{"encoder_isotropic": false, "encoder_inner_norm": false, "encoder_kernel_size": 5, "decoder_norm": "layernorm", "decoder_parallel_block": true, "decoder_inner_norm": false, "init": "torch_default", "beta2": 0.95, "max_steps": 9000, "warmup_steps": 900, "weight_decay": 0.3}
Rows from block 9 of the image encoder of a small image captioner, named by matrix and row number. Rows with one number belong to one neuron. Each number is 50 + 12 x the weight over its row's rms, rounded and kept within 0 to 99. All counts start at 0.
After each neuron's rows are labels from the 100 images, of 14976, where the neuron reaches its highest value: "place" is the part of the image that holds the peak. Only what is clearly more common there than usual is listed. The data: regions of photos with short descriptions (Visual Genome). In brackets: how many of the 100.
# fc1: MLP up (encoder.blocks.9.mlp.fc1.weight, 768x192), inputs 128-191
# fc2: MLP down (encoder.blocks.9.mlp.fc2.weight, 192x768, transposed), outputs 128-191

fc1.393:59 21 52 51 19 46 42 57 25 65 57 44 62 53 54 51 51 57 62 61 38 33 55 64 66 43 64 59 48 67 41 33 54 44 59 75 44 38 56 60 45 44 57 57 42 44 56 43 25 62 57 37 45 38 37 34 62 65 58 64 49 51 51 48
fc2.393:44 72 55 43 52 65 47 51 35 36 43 72 68 63 46 38 48 26 57 47 37 49 60 53 46 54 38 51 37 53 81 53 59 53 48 48 68 60 64 61 42 53 40 62 55 48 44 63 56 57 75 51 16 50 34 57 58 40 42 53 59 73 40 59
place: centre (55); top centre (36)

fc1.703:72 63 67 37 54 59 39 68 42 42 35 42 55 64 63 35 53 53 49 53 64 73 56 64 70 40 33 35 60 55 55 46 25 47 47 36 55 59 35 52 50 36 59 56 43 44 57 56 30 63 54 51 65 38 65 27 75 35 48 33 56 47 46 41
fc2.703:53 51 41 63 61 46 55 49 56 45 40 63 66 67 38 52 50 48 29 49 48 33 61 08 63 40 50 52 43 40 46 62 38 34 34 49 57 54 47 67 47 40 16 59 65 36 40 57 41 73 52 52 50 35 47 34 47 54 54 59 40 49 51 57
place: centre (57); middle right (40)

fc1.427:52 52 57 39 42 51 46 49 29 57 61 29 37 51 57 63 45 49 65 66 48 72 62 64 41 44 47 46 58 72 46 39 64 40 47 39 48 56 34 68 46 41 64 31 64 62 56 62 54 61 42 52 87 69 39 42 43 44 48 54 40 41 50 38
fc2.427:62 56 51 32 66 62 53 48 44 45 44 47 52 64 56 23 43 45 46 48 50 32 57 40 45 65 50 51 66 39 51 46 53 59 59 49 52 61 62 43 43 32 49 48 58 43 29 45 44 67 48 41 42 54 44 45 48 57 49 78 46 25 42 62
place: middle left (70)

fc1.586:57 27 35 54 53 49 48 45 60 51 51 39 44 36 43 43 50 31 57 65 34 66 65 40 46 29 59 55 32 61 57 49 52 56 43 41 64 13 52 32 35 56 50 47 60 53 52 57 52 45 40 26 62 40 70 54 32 30 56 52 45 57 23 49
fc2.586:31 56 52 74 63 39 60 42 64 56 47 35 69 64 57 44 65 56 45 52 66 60 65 27 44 75 41 52 51 54 36 49 58 48 42 57 50 70 49 69 50 95 41 57 43 36 43 35 51 35 50 47 46 46 55 57 43 64 51 82 29 33 29 44
place: bottom left (34)

fc1.514:64 52 48 62 33 37 49 79 24 36 54 42 62 55 49 69 51 66 30 40 61 43 54 59 78 50 73 51 49 58 31 50 69 53 67 68 57 60 43 48 32 46 18 22 25 46 59 52 41 62 71 46 40 28 46 47 62 61 59 66 65 42 51 38
fc2.514:56 53 62 54 74 55 67 66 41 69 27 52 43 54 28 43 55 40 65 32 52 42 47 55 49 67 47 53 37 53 57 53 41 45 52 46 45 37 43 20 53 88 81 35 69 49 47 56 52 46 48 46 35 37 38 41 37 47 56 65 45 84 57 68
place: top right (44); top centre (39)

fc1.273:48 50 53 44 58 33 47 54 52 45 16 52 54 48 46 58 47 57 60 58 28 49 53 59 56 50 48 62 51 44 39 62 41 61 33 56 51 46 41 49 54 53 53 62 49 63 72 33 79 50 42 44 41 28 49 71 36 39 39 34 62 54 49 51
fc2.273:51 44 46 55 49 47 29 39 57 76 59 42 47 45 62 37 55 62 61 45 59 45 56 44 50 32 51 55 48 52 43 40 60 41 51 52 44 52 40 55 47 55 54 45 45 58 74 59 43 26 56 54 82 39 55 51 54 61 42 15 69 48 48 46
place: top right (55)

fc1.592:44 59 39 35 42 41 53 45 65 52 52 55 36 52 42 41 40 60 58 49 50 64 58 51 30 65 56 61 55 63 60 63 46 63 50 28 59 46 52 32 56 50 46 22 60 60 39 47 54 21 54 39 61 54 42 59 44 78 48 38 31 52 38 24
fc2.592:57 34 56 41 54 35 58 52 71 49 35 62 67 51 46 61 78 62 55 49 70 69 64 50 73 55 59 40 59 54 48 68 47 40 65 28 33 37 46 41 59 55 65 41 26 61 51 51 62 47 48 36 42 45 45 41 47 73 67 41 52 51 73 55
place: top left (42)

fc1.12:60 46 61 49 42 63 55 52 37 34 47 57 53 39 43 36 39 43 52 42 45 58 41 50 48 65 74 54 66 53 51 54 20 55 67 56 59 38 59 40 45 48 45 43 47 38 39 21 72 64 52 45 41 49 41 62 53 41 66 39 41 55 64 78
fc2.12:23 59 53 48 60 48 61 39 53 35 55 47 48 39 48 59 49 55 49 53 43 57 50 52 35 83 45 37 38 54 45 56 63 65 53 75 42 52 44 44 55 79 57 45 45 59 67 48 45 26 63 48 53 56 49 64 38 35 50 43 51 51 51 55
place: bottom left (50); bottom centre (30)

fc1.372:51 31 55 68 46 45 45 31 34 40 33 63 46 39 51 54 40 44 59 48 51 52 57 52 39 24 50 70 49 49 47 55 27 38 53 55 56 39 45 38 50 28 58 33 66 44 61 40 57 42 69 28 53 23 53 72 31 23 60 48 45 67 44 73
fc2.372:40 44 53 64 67 30 49 37 49 51 48 62 59 51 60 40 65 59 36 56 52 68 60 22 47 70 44 45 44 58 43 57 49 56 41 63 43 60 49 57 50 95 51 63 45 38 56 39 60 17 54 43 54 54 52 50 49 51 64 53 47 55 37 44
place: bottom centre (69)

fc1.555:57 49 40 58 50 51 48 66 59 29 34 53 71 34 64 43 39 49 43 49 46 72 53 50 56 41 24 49 45 44 56 42 35 50 33 56 53 40 67 52 53 61 55 49 48 40 49 44 53 47 68 43 51 39 57 49 63 54 38 49 50 55 51 57
fc2.555:59 60 40 38 52 60 33 62 54 76 55 50 35 46 36 45 63 40 34 38 42 40 48 30 42 66 61 52 41 48 46 60 49 39 53 32 51 24 40 39 47 60 65 41 57 37 54 68 37 44 48 44 63 31 47 36 39 41 39 53 67 47 54 37
place: top right (60); top centre (35)

fc1.165:50 45 62 64 45 61 44 38 59 39 50 41 33 52 41 37 54 47 68 45 39 75 60 38 53 54 51 56 55 52 58 63 42 44 55 44 35 46 59 28 51 63 42 25 64 47 44 39 71 69 48 48 67 56 31 51 39 41 57 51 46 26 52 51
fc2.165:39 49 39 46 53 48 59 49 48 39 72 40 31 37 44 66 38 61 34 48 55 39 48 48 34 54 63 22 40 50 35 46 64 31 36 57 47 45 47 44 59 66 69 54 41 41 68 42 35 19 56 61 52 54 54 47 45 40 55 46 46 52 63 55
place: bottom right (29)

fc1.665:54 69 56 61 68 71 58 57 69 54 38 42 59 54 50 43 64 44 38 65 40 50 40 48 66 60 56 51 34 45 33 51 48 50 50 29 49 53 38 58 40 34 49 53 52 56 65 49 41 62 43 40 35 43 31 32 90 57 58 55 51 32 46 40
fc2.665:47 66 44 48 51 50 44 47 41 41 41 53 42 61 47 46 48 44 26 64 34 46 44 53 20 45 59 49 37 62 77 77 42 59 37 31 70 37 50 42 52 46 50 56 37 30 41 58 52 69 45 47 36 47 20 47 60 31 63 33 57 53 34 52
place: middle right (41)

fc1.212:63 62 45 48 64 54 39 58 59 51 52 35 68 47 66 38 30 50 53 72 41 40 66 56 55 48 44 50 40 39 40 33 47 57 37 35 65 54 35 53 51 37 38 67 49 40 43 60 38 42 57 38 41 28 60 27 85 46 50 59 44 73 44 49
fc2.212:74 54 47 44 58 57 24 54 47 66 41 56 61 50 32 40 52 47 44 52 46 56 79 40 51 48 50 29 49 32 44 62 49 40 56 29 70 34 26 60 48 21 56 67 65 44 28 44 38 85 33 49 54 43 49 56 56 45 49 22 44 45 32 38
place: top right (61); middle right (38)

fc1.110:54 70 57 49 58 25 47 43 51 55 59 52 62 29 56 35 34 50 74 66 42 60 61 46 40 50 36 55 57 64 48 56 29 63 32 49 33 26 56 46 61 59 50 50 51 51 49 43 33 33 54 48 55 53 43 54 48 68 45 65 41 65 50 40
fc2.110:78 33 61 39 42 57 52 55 45 61 44 52 70 39 40 34 57 37 61 55 49 36 57 46 47 30 61 30 64 35 26 59 66 44 67 36 53 42 32 59 58 24 66 52 67 35 38 34 41 85 56 44 48 42 56 35 53 55 42 28 45 49 46 25
place: top right (47); middle right (41)

fc1.337:60 43 80 57 62 50 59 34 41 46 41 22 51 54 51 38 35 47 45 51 44 57 49 46 68 59 40 47 47 62 42 54 53 56 28 45 54 47 48 64 52 38 42 60 41 48 70 35 36 63 35 55 68 49 47 34 32 47 38 51 47 40 64 60
fc2.337:47 52 46 57 45 61 58 48 50 38 47 40 60 48 63 51 56 50 47 61 34 37 35 47 36 16 59 45 58 44 45 54 64 61 58 45 51 63 60 41 53 00 50 61 52 35 26 43 42 84 66 54 32 53 51 46 50 34 50 65 54 55 43 47
place: top centre (48); top left (41)

fc1.36:34 55 44 65 52 61 50 55 67 49 45 40 27 46 47 68 79 64 43 59 36 53 46 40 45 54 56 45 43 54 45 47 40 48 62 48 43 39 52 41 58 61 27 19 53 60 36 46 63 45 47 53 44 54 45 52 84 76 45 44 53 21 29 51
fc2.36:35 49 39 45 67 40 62 57 40 43 37 37 37 39 51 74 60 58 48 53 46 67 61 55 33 74 62 42 31 79 55 38 30 52 51 37 50 27 52 37 54 67 62 39 36 38 36 63 63 53 24 56 34 65 53 46 49 47 61 74 49 61 55 50
place: centre (86)

fc1.526:43 20 51 75 11 55 40 47 33 68 40 41 60 42 43 53 47 60 52 39 38 43 40 61 43 28 56 64 49 57 66 37 40 64 65 73 51 57 70 43 52 49 51 48 42 52 60 27 41 49 57 54 50 34 58 37 45 58 42 48 36 53 48 57
fc2.526:27 49 41 47 54 53 52 37 36 23 49 61 75 49 48 48 65 38 57 64 28 69 59 56 42 47 53 39 39 48 51 60 67 54 64 52 57 63 49 51 56 34 55 59 31 44 58 46 44 48 68 58 23 55 49 49 56 41 47 19 48 72 49 44
place: bottom left (62)

fc1.615:72 33 51 42 63 52 51 62 41 63 46 48 79 38 66 46 47 45 50 34 54 70 51 61 51 60 58 60 65 77 36 58 46 57 47 39 40 59 70 46 21 42 41 35 35 34 65 44 59 50 49 45 72 46 49 54 27 47 60 52 35 44 55 50
fc2.615:47 43 42 33 52 37 63 51 49 36 30 28 42 53 51 54 47 65 63 50 63 53 55 50 27 62 53 51 45 51 44 34 30 62 56 62 61 49 53 49 76 68 45 50 49 43 31 53 56 43 29 40 36 63 49 54 48 38 59 83 49 41 44 25
place: middle left (30)

fc1.364:74 44 53 51 30 39 57 43 30 41 52 37 59 57 51 41 41 53 61 51 51 56 47 59 61 54 52 63 47 58 30 60 54 60 56 52 57 50 41 59 28 35 41 52 30 46 63 47 59 63 36 45 52 54 55 59 50 52 51 52 39 42 47 79
fc2.364:36 58 56 40 55 49 37 70 39 43 43 40 40 50 35 64 48 51 77 45 30 42 47 53 21 54 54 62 25 55 59 46 37 60 64 59 59 35 56 27 51 36 43 27 62 42 49 60 45 67 61 71 34 65 36 51 55 36 51 55 71 58 46 56
place: top centre (67)

fc1.199:57 46 55 77 44 43 36 56 61 43 43 45 30 28 44 54 50 55 49 52 42 63 62 28 44 37 35 59 55 56 57 56 31 48 48 45 42 64 74 21 53 62 50 49 49 44 38 54 56 55 47 65 53 56 55 70 57 55 61 39 45 51 38 40
fc2.199:50 50 34 63 46 51 52 61 55 60 62 33 32 40 46 64 51 57 44 47 40 38 50 37 40 70 66 57 35 58 25 50 50 41 50 58 48 39 55 44 47 80 52 39 43 40 63 45 43 20 56 72 65 48 53 54 39 48 46 74 50 49 49 41
place: centre (66)

fc1.646:44 71 47 42 48 47 42 32 69 56 39 32 30 48 31 54 47 52 56 83 45 41 41 51 42 68 37 42 31 58 32 61 48 55 44 41 75 39 50 61 66 41 51 60 65 51 66 62 57 61 37 58 43 27 45 59 70 48 57 55 57 58 51 80
fc2.646:63 63 32 62 26 63 33 55 44 67 61 34 47 47 64 30 51 50 53 55 41 54 70 52 36 46 55 51 61 45 79 48 52 46 55 22 73 54 52 46 39 17 44 47 46 49 36 59 43 69 36 35 52 51 47 59 69 41 42 26 71 43 29 36
place: top right (50); top centre (35)

fc1.448:73 44 56 37 34 45 26 69 45 51 53 58 64 51 55 43 46 55 58 34 41 46 37 58 37 24 62 51 51 63 48 53 46 84 68 54 68 44 34 50 43 40 46 16 47 52 61 52 41 53 60 40 39 35 51 59 52 55 61 37 47 37 60 37
fc2.448:55 36 89 50 63 58 56 50 44 59 50 60 81 45 56 34 50 51 68 46 54 21 52 52 66 44 39 43 56 42 51 73 69 40 43 46 38 57 44 56 57 41 40 54 76 62 52 41 41 61 76 60 64 46 65 37 53 54 46 40 40 49 55 78
place: centre (80)

fc1.186:25 24 48 58 38 54 36 52 55 67 36 53 54 42 45 53 59 41 79 33 42 52 58 62 61 49 71 66 43 32 64 55 25 57 69 57 61 53 67 54 64 48 44 38 52 47 57 37 51 52 52 28 70 43 63 45 44 65 63 34 41 55 51 57
fc2.186:52 43 52 50 53 46 32 49 46 55 54 50 60 53 51 61 44 52 44 46 54 33 50 55 53 57 51 41 49 51 47 54 59 24 56 45 51 60 36 57 60 39 57 54 46 56 74 48 45 42 43 60 65 46 61 36 40 42 50 00 40 42 62 47
place: middle right (51); top right (36)

fc1.99:45 47 52 46 42 36 24 47 49 48 53 59 50 29 38 39 58 56 40 47 43 59 61 47 36 54 29 59 16 45 42 43 40 59 46 59 54 48 57 09 52 52 38 60 51 42 53 40 74 53 35 59 65 27 33 69 41 45 49 36 64 50 45 64
fc2.99:54 64 39 52 43 49 44 55 49 50 72 45 25 48 43 47 57 43 44 39 49 53 66 47 44 67 35 41 49 39 46 51 70 46 55 56 54 56 47 50 50 55 73 35 47 62 68 37 50 15 52 58 55 43 31 64 36 43 47 20 46 31 50 45
place: bottom right (81)

fc1.497:46 41 47 48 52 53 61 51 58 47 36 22 38 39 28 43 43 57 68 68 50 77 67 52 53 54 55 63 42 85 40 41 54 45 37 26 56 61 58 38 49 57 26 31 70 58 45 51 43 40 53 47 71 59 36 36 32 61 59 42 26 47 32 26
fc2.497:37 48 50 45 36 37 65 49 63 42 43 45 56 58 52 56 59 58 38 47 56 49 62 49 53 70 51 39 62 56 44 62 66 66 51 36 44 59 54 33 51 67 51 46 36 57 44 31 65 56 53 39 43 47 47 41 44 59 62 93 56 43 54 46
place: middle left (59)

fc1.81:73 40 48 47 41 36 50 46 22 45 35 57 63 45 67 61 54 44 61 48 63 60 51 52 56 35 60 62 48 42 27 43 25 59 54 79 52 45 50 40 41 37 43 59 41 38 43 42 47 63 54 33 55 26 52 44 61 30 51 37 52 75 48 62
fc2.81:43 56 51 63 58 43 53 52 56 59 42 65 53 50 44 44 58 54 37 36 52 41 49 34 62 53 25 48 43 53 58 62 46 39 34 67 56 62 38 59 43 58 51 68 42 51 53 48 70 29 64 53 49 41 44 33 47 48 59 20 44 46 43 51
place: middle right (51); bottom right (26)

fc1.541:36 39 64 52 32 40 51 70 66 47 71 22 45 55 60 54 56 65 64 52 43 37 74 54 65 46 63 29 52 71 41 33 64 35 62 68 53 47 56 52 44 40 38 42 34 59 41 42 37 42 61 48 50 45 47 37 68 60 59 55 63 49 31 50
fc2.541:42 58 57 48 62 59 65 56 31 41 36 42 43 66 42 43 73 22 49 57 48 63 35 52 31 70 52 65 67 44 57 41 38 80 71 59 40 54 59 50 55 82 59 44 41 37 53 33 54 36 57 53 29 50 42 55 35 40 42 78 44 50 44 46
place: bottom centre (61)

fc1.455:67 33 55 49 48 62 49 46 28 58 43 50 68 41 56 39 46 50 54 30 54 64 63 55 57 60 49 55 48 81 39 57 43 51 47 50 59 70 57 42 41 48 23 40 47 41 63 48 52 46 41 56 69 32 63 47 22 32 46 51 43 51 61 50
fc2.455:28 51 53 48 51 36 61 42 44 38 19 29 51 46 38 56 49 62 61 44 59 46 54 55 32 60 46 54 52 53 46 34 43 62 42 62 48 50 55 50 75 70 59 55 53 44 25 39 62 73 45 59 32 62 42 57 49 42 66 99 51 54 38 44
place: top centre (50)

fc1.68:31 43 74 48 38 68 29 48 45 45 44 57 56 57 58 37 61 46 68 47 45 69 39 40 58 59 59 43 31 55 59 56 56 46 49 44 54 38 62 46 64 58 20 38 49 39 60 41 50 79 58 49 78 44 35 45 48 38 56 28 38 31 50 43
fc2.68:50 41 60 35 71 54 47 53 54 40 46 53 49 40 41 66 39 57 42 53 64 47 36 45 41 36 65 41 58 40 31 49 50 26 46 48 36 49 52 47 69 35 65 62 65 41 52 41 31 46 50 56 63 51 57 48 47 32 49 15 49 45 61 63
place: middle right (37); bottom right (32)

fc1.401:20 40 55 61 36 69 41 70 45 59 35 48 62 23 66 48 55 41 58 51 29 62 40 30 58 55 51 44 56 48 69 62 50 52 31 47 34 45 86 45 59 56 45 50 43 50 60 48 36 69 60 48 67 50 44 40 60 43 72 23 36 52 42 28
fc2.401:49 48 42 35 52 44 45 45 60 50 31 63 55 36 28 50 45 44 45 42 41 45 32 36 37 59 69 60 29 43 32 53 47 27 42 42 45 29 41 54 66 58 61 69 53 33 57 63 42 61 43 56 59 36 41 59 50 27 59 37 77 43 60 33
place: top right (31)

fc1.557:37 41 49 72 35 61 40 61 45 46 39 53 54 72 58 51 34 60 56 38 45 69 42 39 57 50 66 44 52 39 65 41 55 62 56 23 43 60 55 45 66 58 39 50 62 36 61 40 58 58 60 53 62 33 58 67 53 54 46 37 36 42 58 35
fc2.557:56 51 59 46 32 54 55 45 66 58 49 65 49 34 40 37 42 53 38 46 49 43 59 43 56 60 62 40 47 47 40 57 61 36 55 34 48 50 27 58 51 46 66 69 51 63 63 48 52 42 55 49 71 36 44 54 48 48 43 00 48 53 62 47
place: middle right (42); bottom right (33)

fc1.386:37 31 32 56 25 37 47 53 68 49 68 50 44 60 56 43 39 64 53 46 37 36 63 36 54 51 52 35 40 57 66 41 53 30 46 62 46 34 44 13 56 43 38 36 54 69 39 43 50 28 60 40 45 59 63 54 52 59 43 41 53 43 23 61
fc2.386:53 54 40 69 55 40 50 58 59 23 46 71 73 48 53 39 80 30 61 54 50 77 68 50 61 73 48 40 58 36 53 59 51 67 68 62 44 59 73 51 42 75 52 53 34 50 44 36 63 35 64 37 24 48 27 65 52 51 55 61 52 44 58 40
place: bottom centre (62)

fc1.752:54 66 50 36 34 21 32 65 66 48 40 48 38 43 49 64 44 68 53 70 43 71 55 35 59 42 46 52 60 56 59 72 51 39 42 61 35 62 48 54 30 36 53 56 38 70 63 44 62 63 47 65 55 76 50 74 52 34 47 54 52 64 60 51
fc2.752:77 49 53 47 45 68 52 55 56 62 39 37 50 41 50 28 51 47 47 63 48 30 40 42 56 62 79 65 68 43 42 28 46 54 69 57 41 59 43 29 59 37 59 27 59 65 51 45 43 57 63 43 69 37 63 37 51 49 33 79 56 45 53 40
place: top left (39)

fc1.276:66 32 41 50 17 45 39 52 40 50 61 53 63 22 69 53 40 59 78 33 33 43 52 61 31 35 64 57 64 56 58 46 59 63 63 78 56 41 58 58 47 44 49 51 40 66 74 42 47 54 60 39 55 42 32 46 56 52 44 47 25 51 43 64
fc2.276:41 56 61 37 44 56 53 47 38 37 28 54 53 45 55 38 48 46 73 48 36 50 35 65 35 44 48 64 55 37 81 45 56 69 49 61 43 65 59 35 59 39 55 67 48 59 46 61 53 63 75 56 26 56 41 57 59 22 47 49 70 66 48 72
place: bottom left (42); bottom centre (32)

fc1.120:42 53 48 48 54 49 41 29 73 51 57 52 29 39 35 44 41 57 54 59 42 50 64 38 45 69 57 41 41 71 50 47 29 43 43 26 43 45 52 18 64 54 35 40 74 65 32 38 41 28 57 41 55 60 42 63 39 56 44 33 31 48 36 36
fc2.120:51 49 54 50 50 29 56 54 70 35 42 69 69 53 54 64 71 59 52 46 62 68 64 43 68 69 56 32 60 68 57 70 55 58 50 44 44 43 62 37 44 54 58 39 38 66 47 26 70 63 54 24 33 52 34 61 54 68 83 74 57 36 70 55
place: top left (67)

fc1.687:48 36 50 50 43 41 48 34 38 42 45 53 53 36 40 54 44 34 62 38 60 55 56 57 59 40 71 70 47 40 53 49 54 53 57 66 60 47 45 33 48 46 27 25 37 33 48 19 70 75 61 23 49 44 42 50 45 31 81 58 60 53 52 67
fc2.687:47 55 49 39 62 40 52 58 44 44 50 50 43 53 48 51 54 50 49 43 46 46 52 42 33 80 29 36 51 55 52 59 58 64 60 67 52 65 43 40 57 84 63 50 49 41 59 38 63 13 57 71 59 67 43 45 37 36 58 29 58 35 53 61
place: bottom right (66)

fc1.342:29 46 44 49 36 32 35 46 52 72 29 33 46 29 51 46 53 50 68 70 27 56 56 40 48 37 33 62 44 55 57 59 28 69 38 53 52 46 49 60 50 31 53 56 49 57 76 64 47 41 66 48 66 33 57 55 57 45 54 40 28 59 55 64
fc2.342:54 52 46 51 49 51 34 39 37 38 31 42 62 50 44 26 64 46 48 51 45 49 55 35 41 40 62 45 49 52 51 43 58 32 60 34 59 58 49 53 59 09 51 55 52 40 43 52 46 79 54 42 51 32 65 46 57 43 48 17 60 58 28 29
place: top right (55)

fc1.656:61 47 48 58 42 44 53 52 47 51 46 34 47 46 50 52 42 66 62 41 48 60 70 47 48 51 32 54 36 71 35 62 66 48 48 59 38 51 57 43 47 54 41 33 33 46 38 42 58 49 50 66 64 38 51 57 58 64 47 54 48 71 52 57
fc2.656:56 55 56 59 22 47 61 54 46 62 56 43 71 43 36 48 51 44 51 35 45 59 44 35 33 65 42 66 59 39 27 37 54 54 55 62 40 41 48 58 61 57 65 54 63 47 61 25 54 82 47 59 51 42 36 44 33 42 41 85 38 37 58 48
place: middle left (44); top left (31)

fc1.78:50 62 53 57 48 67 26 51 44 47 56 67 52 12 38 57 47 58 41 52 53 63 57 51 37 57 72 47 51 52 18 46 39 42 50 61 41 33 49 50 46 64 50 47 49 63 55 39 75 69 26 49 36 39 43 56 61 28 53 50 65 44 56 40
fc2.78:52 62 43 64 49 59 59 47 55 49 61 55 70 34 55 49 45 43 55 47 36 45 46 48 71 72 58 41 52 49 52 58 63 73 51 72 45 51 40 30 36 48 52 34 64 80 38 48 53 61 70 64 51 47 30 51 48 59 52 57 41 56 40 62
place: top left (31)

fc1.153:40 51 45 41 50 37 37 58 31 77 31 60 40 35 46 56 47 53 66 39 54 46 57 49 48 53 44 56 45 45 61 58 24 55 55 45 62 48 54 48 44 32 68 49 59 41 48 67 54 52 42 40 59 49 77 63 42 56 58 32 45 71 47 50
fc2.153:47 27 49 38 70 48 53 49 31 40 41 46 66 47 45 37 50 58 61 50 46 32 64 36 51 49 55 35 40 48 51 45 52 30 62 41 55 55 27 53 58 23 45 50 49 53 57 55 45 63 40 63 62 55 69 31 57 59 60 09 57 40 35 42
place: middle right (76)

fc1.686:56 66 37 34 43 48 47 49 49 42 68 48 72 36 73 43 14 67 74 49 44 49 49 69 55 46 51 35 36 50 39 24 66 42 49 39 48 32 48 40 67 36 27 22 38 53 41 38 54 36 53 39 50 40 66 22 69 59 64 46 67 63 55 35
fc2.686:47 53 59 35 66 40 38 47 36 55 63 47 41 48 35 47 65 53 61 47 54 61 63 60 52 94 37 41 47 45 39 49 62 38 51 47 45 33 44 61 29 73 74 57 67 60 39 41 44 78 29 56 45 50 59 54 53 67 57 65 37 16 39 59
place: middle right (53)

fc1.384:41 54 44 68 52 76 20 73 51 40 43 66 59 25 57 57 43 63 44 35 49 57 47 47 35 44 47 44 58 62 50 46 43 53 60 44 40 63 73 36 57 52 34 27 42 49 38 44 57 62 48 56 48 53 61 58 57 68 64 19 46 30 43 28
fc2.384:51 49 13 62 57 43 55 62 64 57 57 52 29 43 47 70 34 58 50 32 43 50 54 46 60 66 45 39 31 57 36 57 46 46 32 73 57 27 52 35 57 57 56 51 36 55 54 61 56 38 32 54 44 60 42 59 50 49 57 56 61 51 62 46
place: middle left (35)

fc1.642:69 52 48 68 54 46 49 48 37 43 55 74 51 48 64 62 55 48 64 35 52 56 62 72 51 69 47 52 60 68 24 53 53 65 35 38 42 52 46 55 56 45 39 45 41 23 46 47 50 54 31 38 54 31 57 48 49 63 42 54 43 42 48 60
fc2.642:48 47 58 26 48 50 57 61 33 48 38 57 45 41 49 40 44 53 82 47 41 45 75 68 37 54 55 29 49 46 66 62 45 54 50 44 68 30 49 52 36 44 53 66 60 54 18 64 44 75 40 41 27 69 30 40 76 51 54 44 65 64 39 59
place: top centre (34)

fc1.180:42 55 46 39 50 45 35 45 38 41 37 52 46 32 36 37 41 64 46 66 52 81 64 45 47 57 21 58 28 48 49 72 45 40 30 58 50 33 72 40 65 56 43 42 45 53 58 37 71 57 47 60 67 40 34 69 33 31 55 49 62 55 52 61
fc2.180:51 57 53 50 47 55 24 41 61 57 56 36 44 40 46 55 57 59 27 46 65 56 46 40 55 43 47 63 62 40 41 37 71 37 45 48 30 65 62 47 57 34 58 36 50 69 50 28 49 36 51 57 67 40 55 59 42 57 42 33 44 28 46 44
place: bottom right (43)

fc1.317:32 50 33 31 42 60 21 44 47 54 26 50 39 56 45 47 63 51 50 60 22 46 55 56 44 47 46 65 30 46 53 55 62 55 67 31 33 44 72 31 42 59 20 59 44 45 61 48 61 45 42 58 60 48 43 83 53 51 41 43 57 47 42 75
fc2.317:62 60 34 61 27 49 52 53 58 60 53 47 27 41 47 44 49 48 50 46 60 55 63 47 50 67 55 56 45 27 53 39 52 33 55 43 49 52 39 44 73 59 56 43 41 62 51 73 50 24 57 43 45 43 32 51 52 36 55 09 53 62 69 30
place: bottom right (73)

fc1.577:46 56 57 38 59 48 31 49 27 49 52 43 62 54 38 33 49 54 26 63 37 77 49 39 49 57 38 56 30 47 48 61 51 48 37 58 38 56 66 26 45 37 24 66 56 45 47 31 73 60 34 60 81 41 34 51 43 35 42 56 70 42 57 64
fc2.577:63 51 47 56 35 54 49 42 58 54 57 48 40 34 46 53 49 49 46 49 66 55 54 61 59 70 49 64 64 36 53 43 63 29 42 56 41 64 55 56 54 65 49 39 47 76 54 33 50 19 61 58 64 42 43 71 42 56 47 26 36 50 52 44
place: bottom right (67)