Rows from block 9 of the image encoder of a small image captioner, named by matrix and row number. Rows with one number belong to one neuron. Each number is 500 + 50 x the weight over its row's rms, rounded and kept within 0 to 999. All counts start at 0. Numbers have three digits each. After the name is the row's rms in percent of the matrix's.
Before each neuron's rows are labels from the 100 images, of 14976, where the neuron reaches its highest value: "colour at peak" is the nearest of a few named colours to the mean colour under the peak; "top examples" is what is common among them. Only what is clearly more common there than usual is listed. The data: regions of photos with short descriptions (Visual Genome).
# fc1: MLP up (encoder.blocks.9.mlp.fc1.weight, 768x192), inputs 0-63
# fc2: MLP down (encoder.blocks.9.mlp.fc2.weight, 192x768, transposed), outputs 0-63

colour at peak: grey
top examples: text has "plane"
fc1.307 103:517479519495414487495527522556515459448595505535400400496569572505516473577435579536543538440511540488448515419541469548536495567489507495480573546487557439471570498570388464481596407467558534
fc2.307 110:471501499557481505531546517508504531482486517551499478476380568528507473557432429470544432502480549448586540532472466553454552535507418468544458535510543562531472529614489520438578462421546591

colour at peak: black
top examples: text has "black"
fc1.286 105:550513510552501472467440553607540487488471500432528472472528496515544546445487528487554482543443508436551495584509567462466545515530537575501557522549512424445389547491630561517491427482479476
fc2.286 118:428521546517500501429540523422501509558500563406515515482516556485522524484505555523460464535494499481452498449524495493525465410549511521503437448516441473471523515533451760573508464516531543

colour at peak: brown
top examples: text has "green"
fc1.137 110:475594489574530483534545527536460445476492508405510472455492458560483426485525455502519469494453431501539419544511439380575481529488504490533550581490492374545532565506483551447458493538529612
fc2.137 109:546452590542488460502473494431477557536467571531579493461553520422547620436529540515468573522475463503403415484513500471529412544571441427469504467463542580506477452571476673497470531399475571

colour at peak: grey
top examples: text has "player"
fc1.762 095:600525560536465581435489458565561560539517506475564511511492473479531485422535437537573533500430509488574477479443556558417496436522475549426524499427527498471339510475519506500520492477555519
fc2.762 096:570531488448507437498524566408550537443458612411514448497464453428540618420361510488422542505489558469525513487514454519586492501538435554493510529509403532496579492533450649495550498466520534

colour at peak: grey
top examples: text has "man"
fc1.11 106:546451500486503560528457492472448541530566431518460520508527481470468509441592466455503577388534399578411529455407495514428485473450487595477497506420584431537447466517467498524543447468541494
fc2.11 116:519556478439482437461559434482554501448517514525459434421512412507528613466442515438455570489474580439579568543481431573567493464460512555519515532588468493584601492475467529491526435536508490

colour at peak: white
top examples: text has "sky"; text has "blue"; text has "white"; text has "clouds"
fc1.492 105:433518554493453455565451491507538499489558573444489469522560492535543457505484496511457599499582462512428501525591552535436546503512469523442554532427512447427525502502434513441519515481580526
fc2.492 108:489458506486447500481566476486533495626473516476491498452511510471548598459540491429425498449491489411486562489543507529498426401540417526471523502482577503430411461602517697494557456465582501

colour at peak: black
top examples: text has "black"
fc1.478 099:458458462590451543605444500548556486521444463454486465494477554435529420533448434413516583459407564483431636477486532562523471539466397490537577561503431518432455481523543550523559492421482512
fc2.478 091:411514504519497560492599501454465504456603490433461540529513548536486455518566469525539473510495439490472514546503563515520457523621480522584507384453584465496526550515523634561520516434539505

colour at peak: brown
top examples: text has "green"
fc1.551 102:482567459501494543503511491577434451418477496470478568451468389599546486423592443540524534483492551450472409515466457391583486523480486486535528501517511509518498506530517585444445512514460553
fc2.551 103:541494639526416569507479449423480436519456513536509484386585533532519641476543554511425539525375433572456487509509495467502492546536485399492495470462575481538472499532583534507449532463479522

colour at peak: brown
top examples: text has "man"
fc1.427 090:474533475516514499528551557547435463492436447434593495428530473557411418503563408450551550550445555424545434562484468423516535509435569459598581513555542456545537519504533561445441473497493562
fc2.427 090:480494579540453540501503476445489553483567495534531562476547560464463531501556503535499543469491464509371480511446541477522465516560476434507472464470609559489467491502472783509461511459466557

colour at peak: grey
top examples: text has "man"
fc1.294 095:509491523508533584455499468486482555537524474509523472541534419466439490437543394427526571476496502569506483495338474539455509453487483526520510483372581486462390547530518500442518439533484494
fc2.294 103:544489489440444461448597494425573479448470539497503411466511431495542600358472512391417566435475602458524553522487415566607481448508457562476539520534456498545542539526495584470550447482533500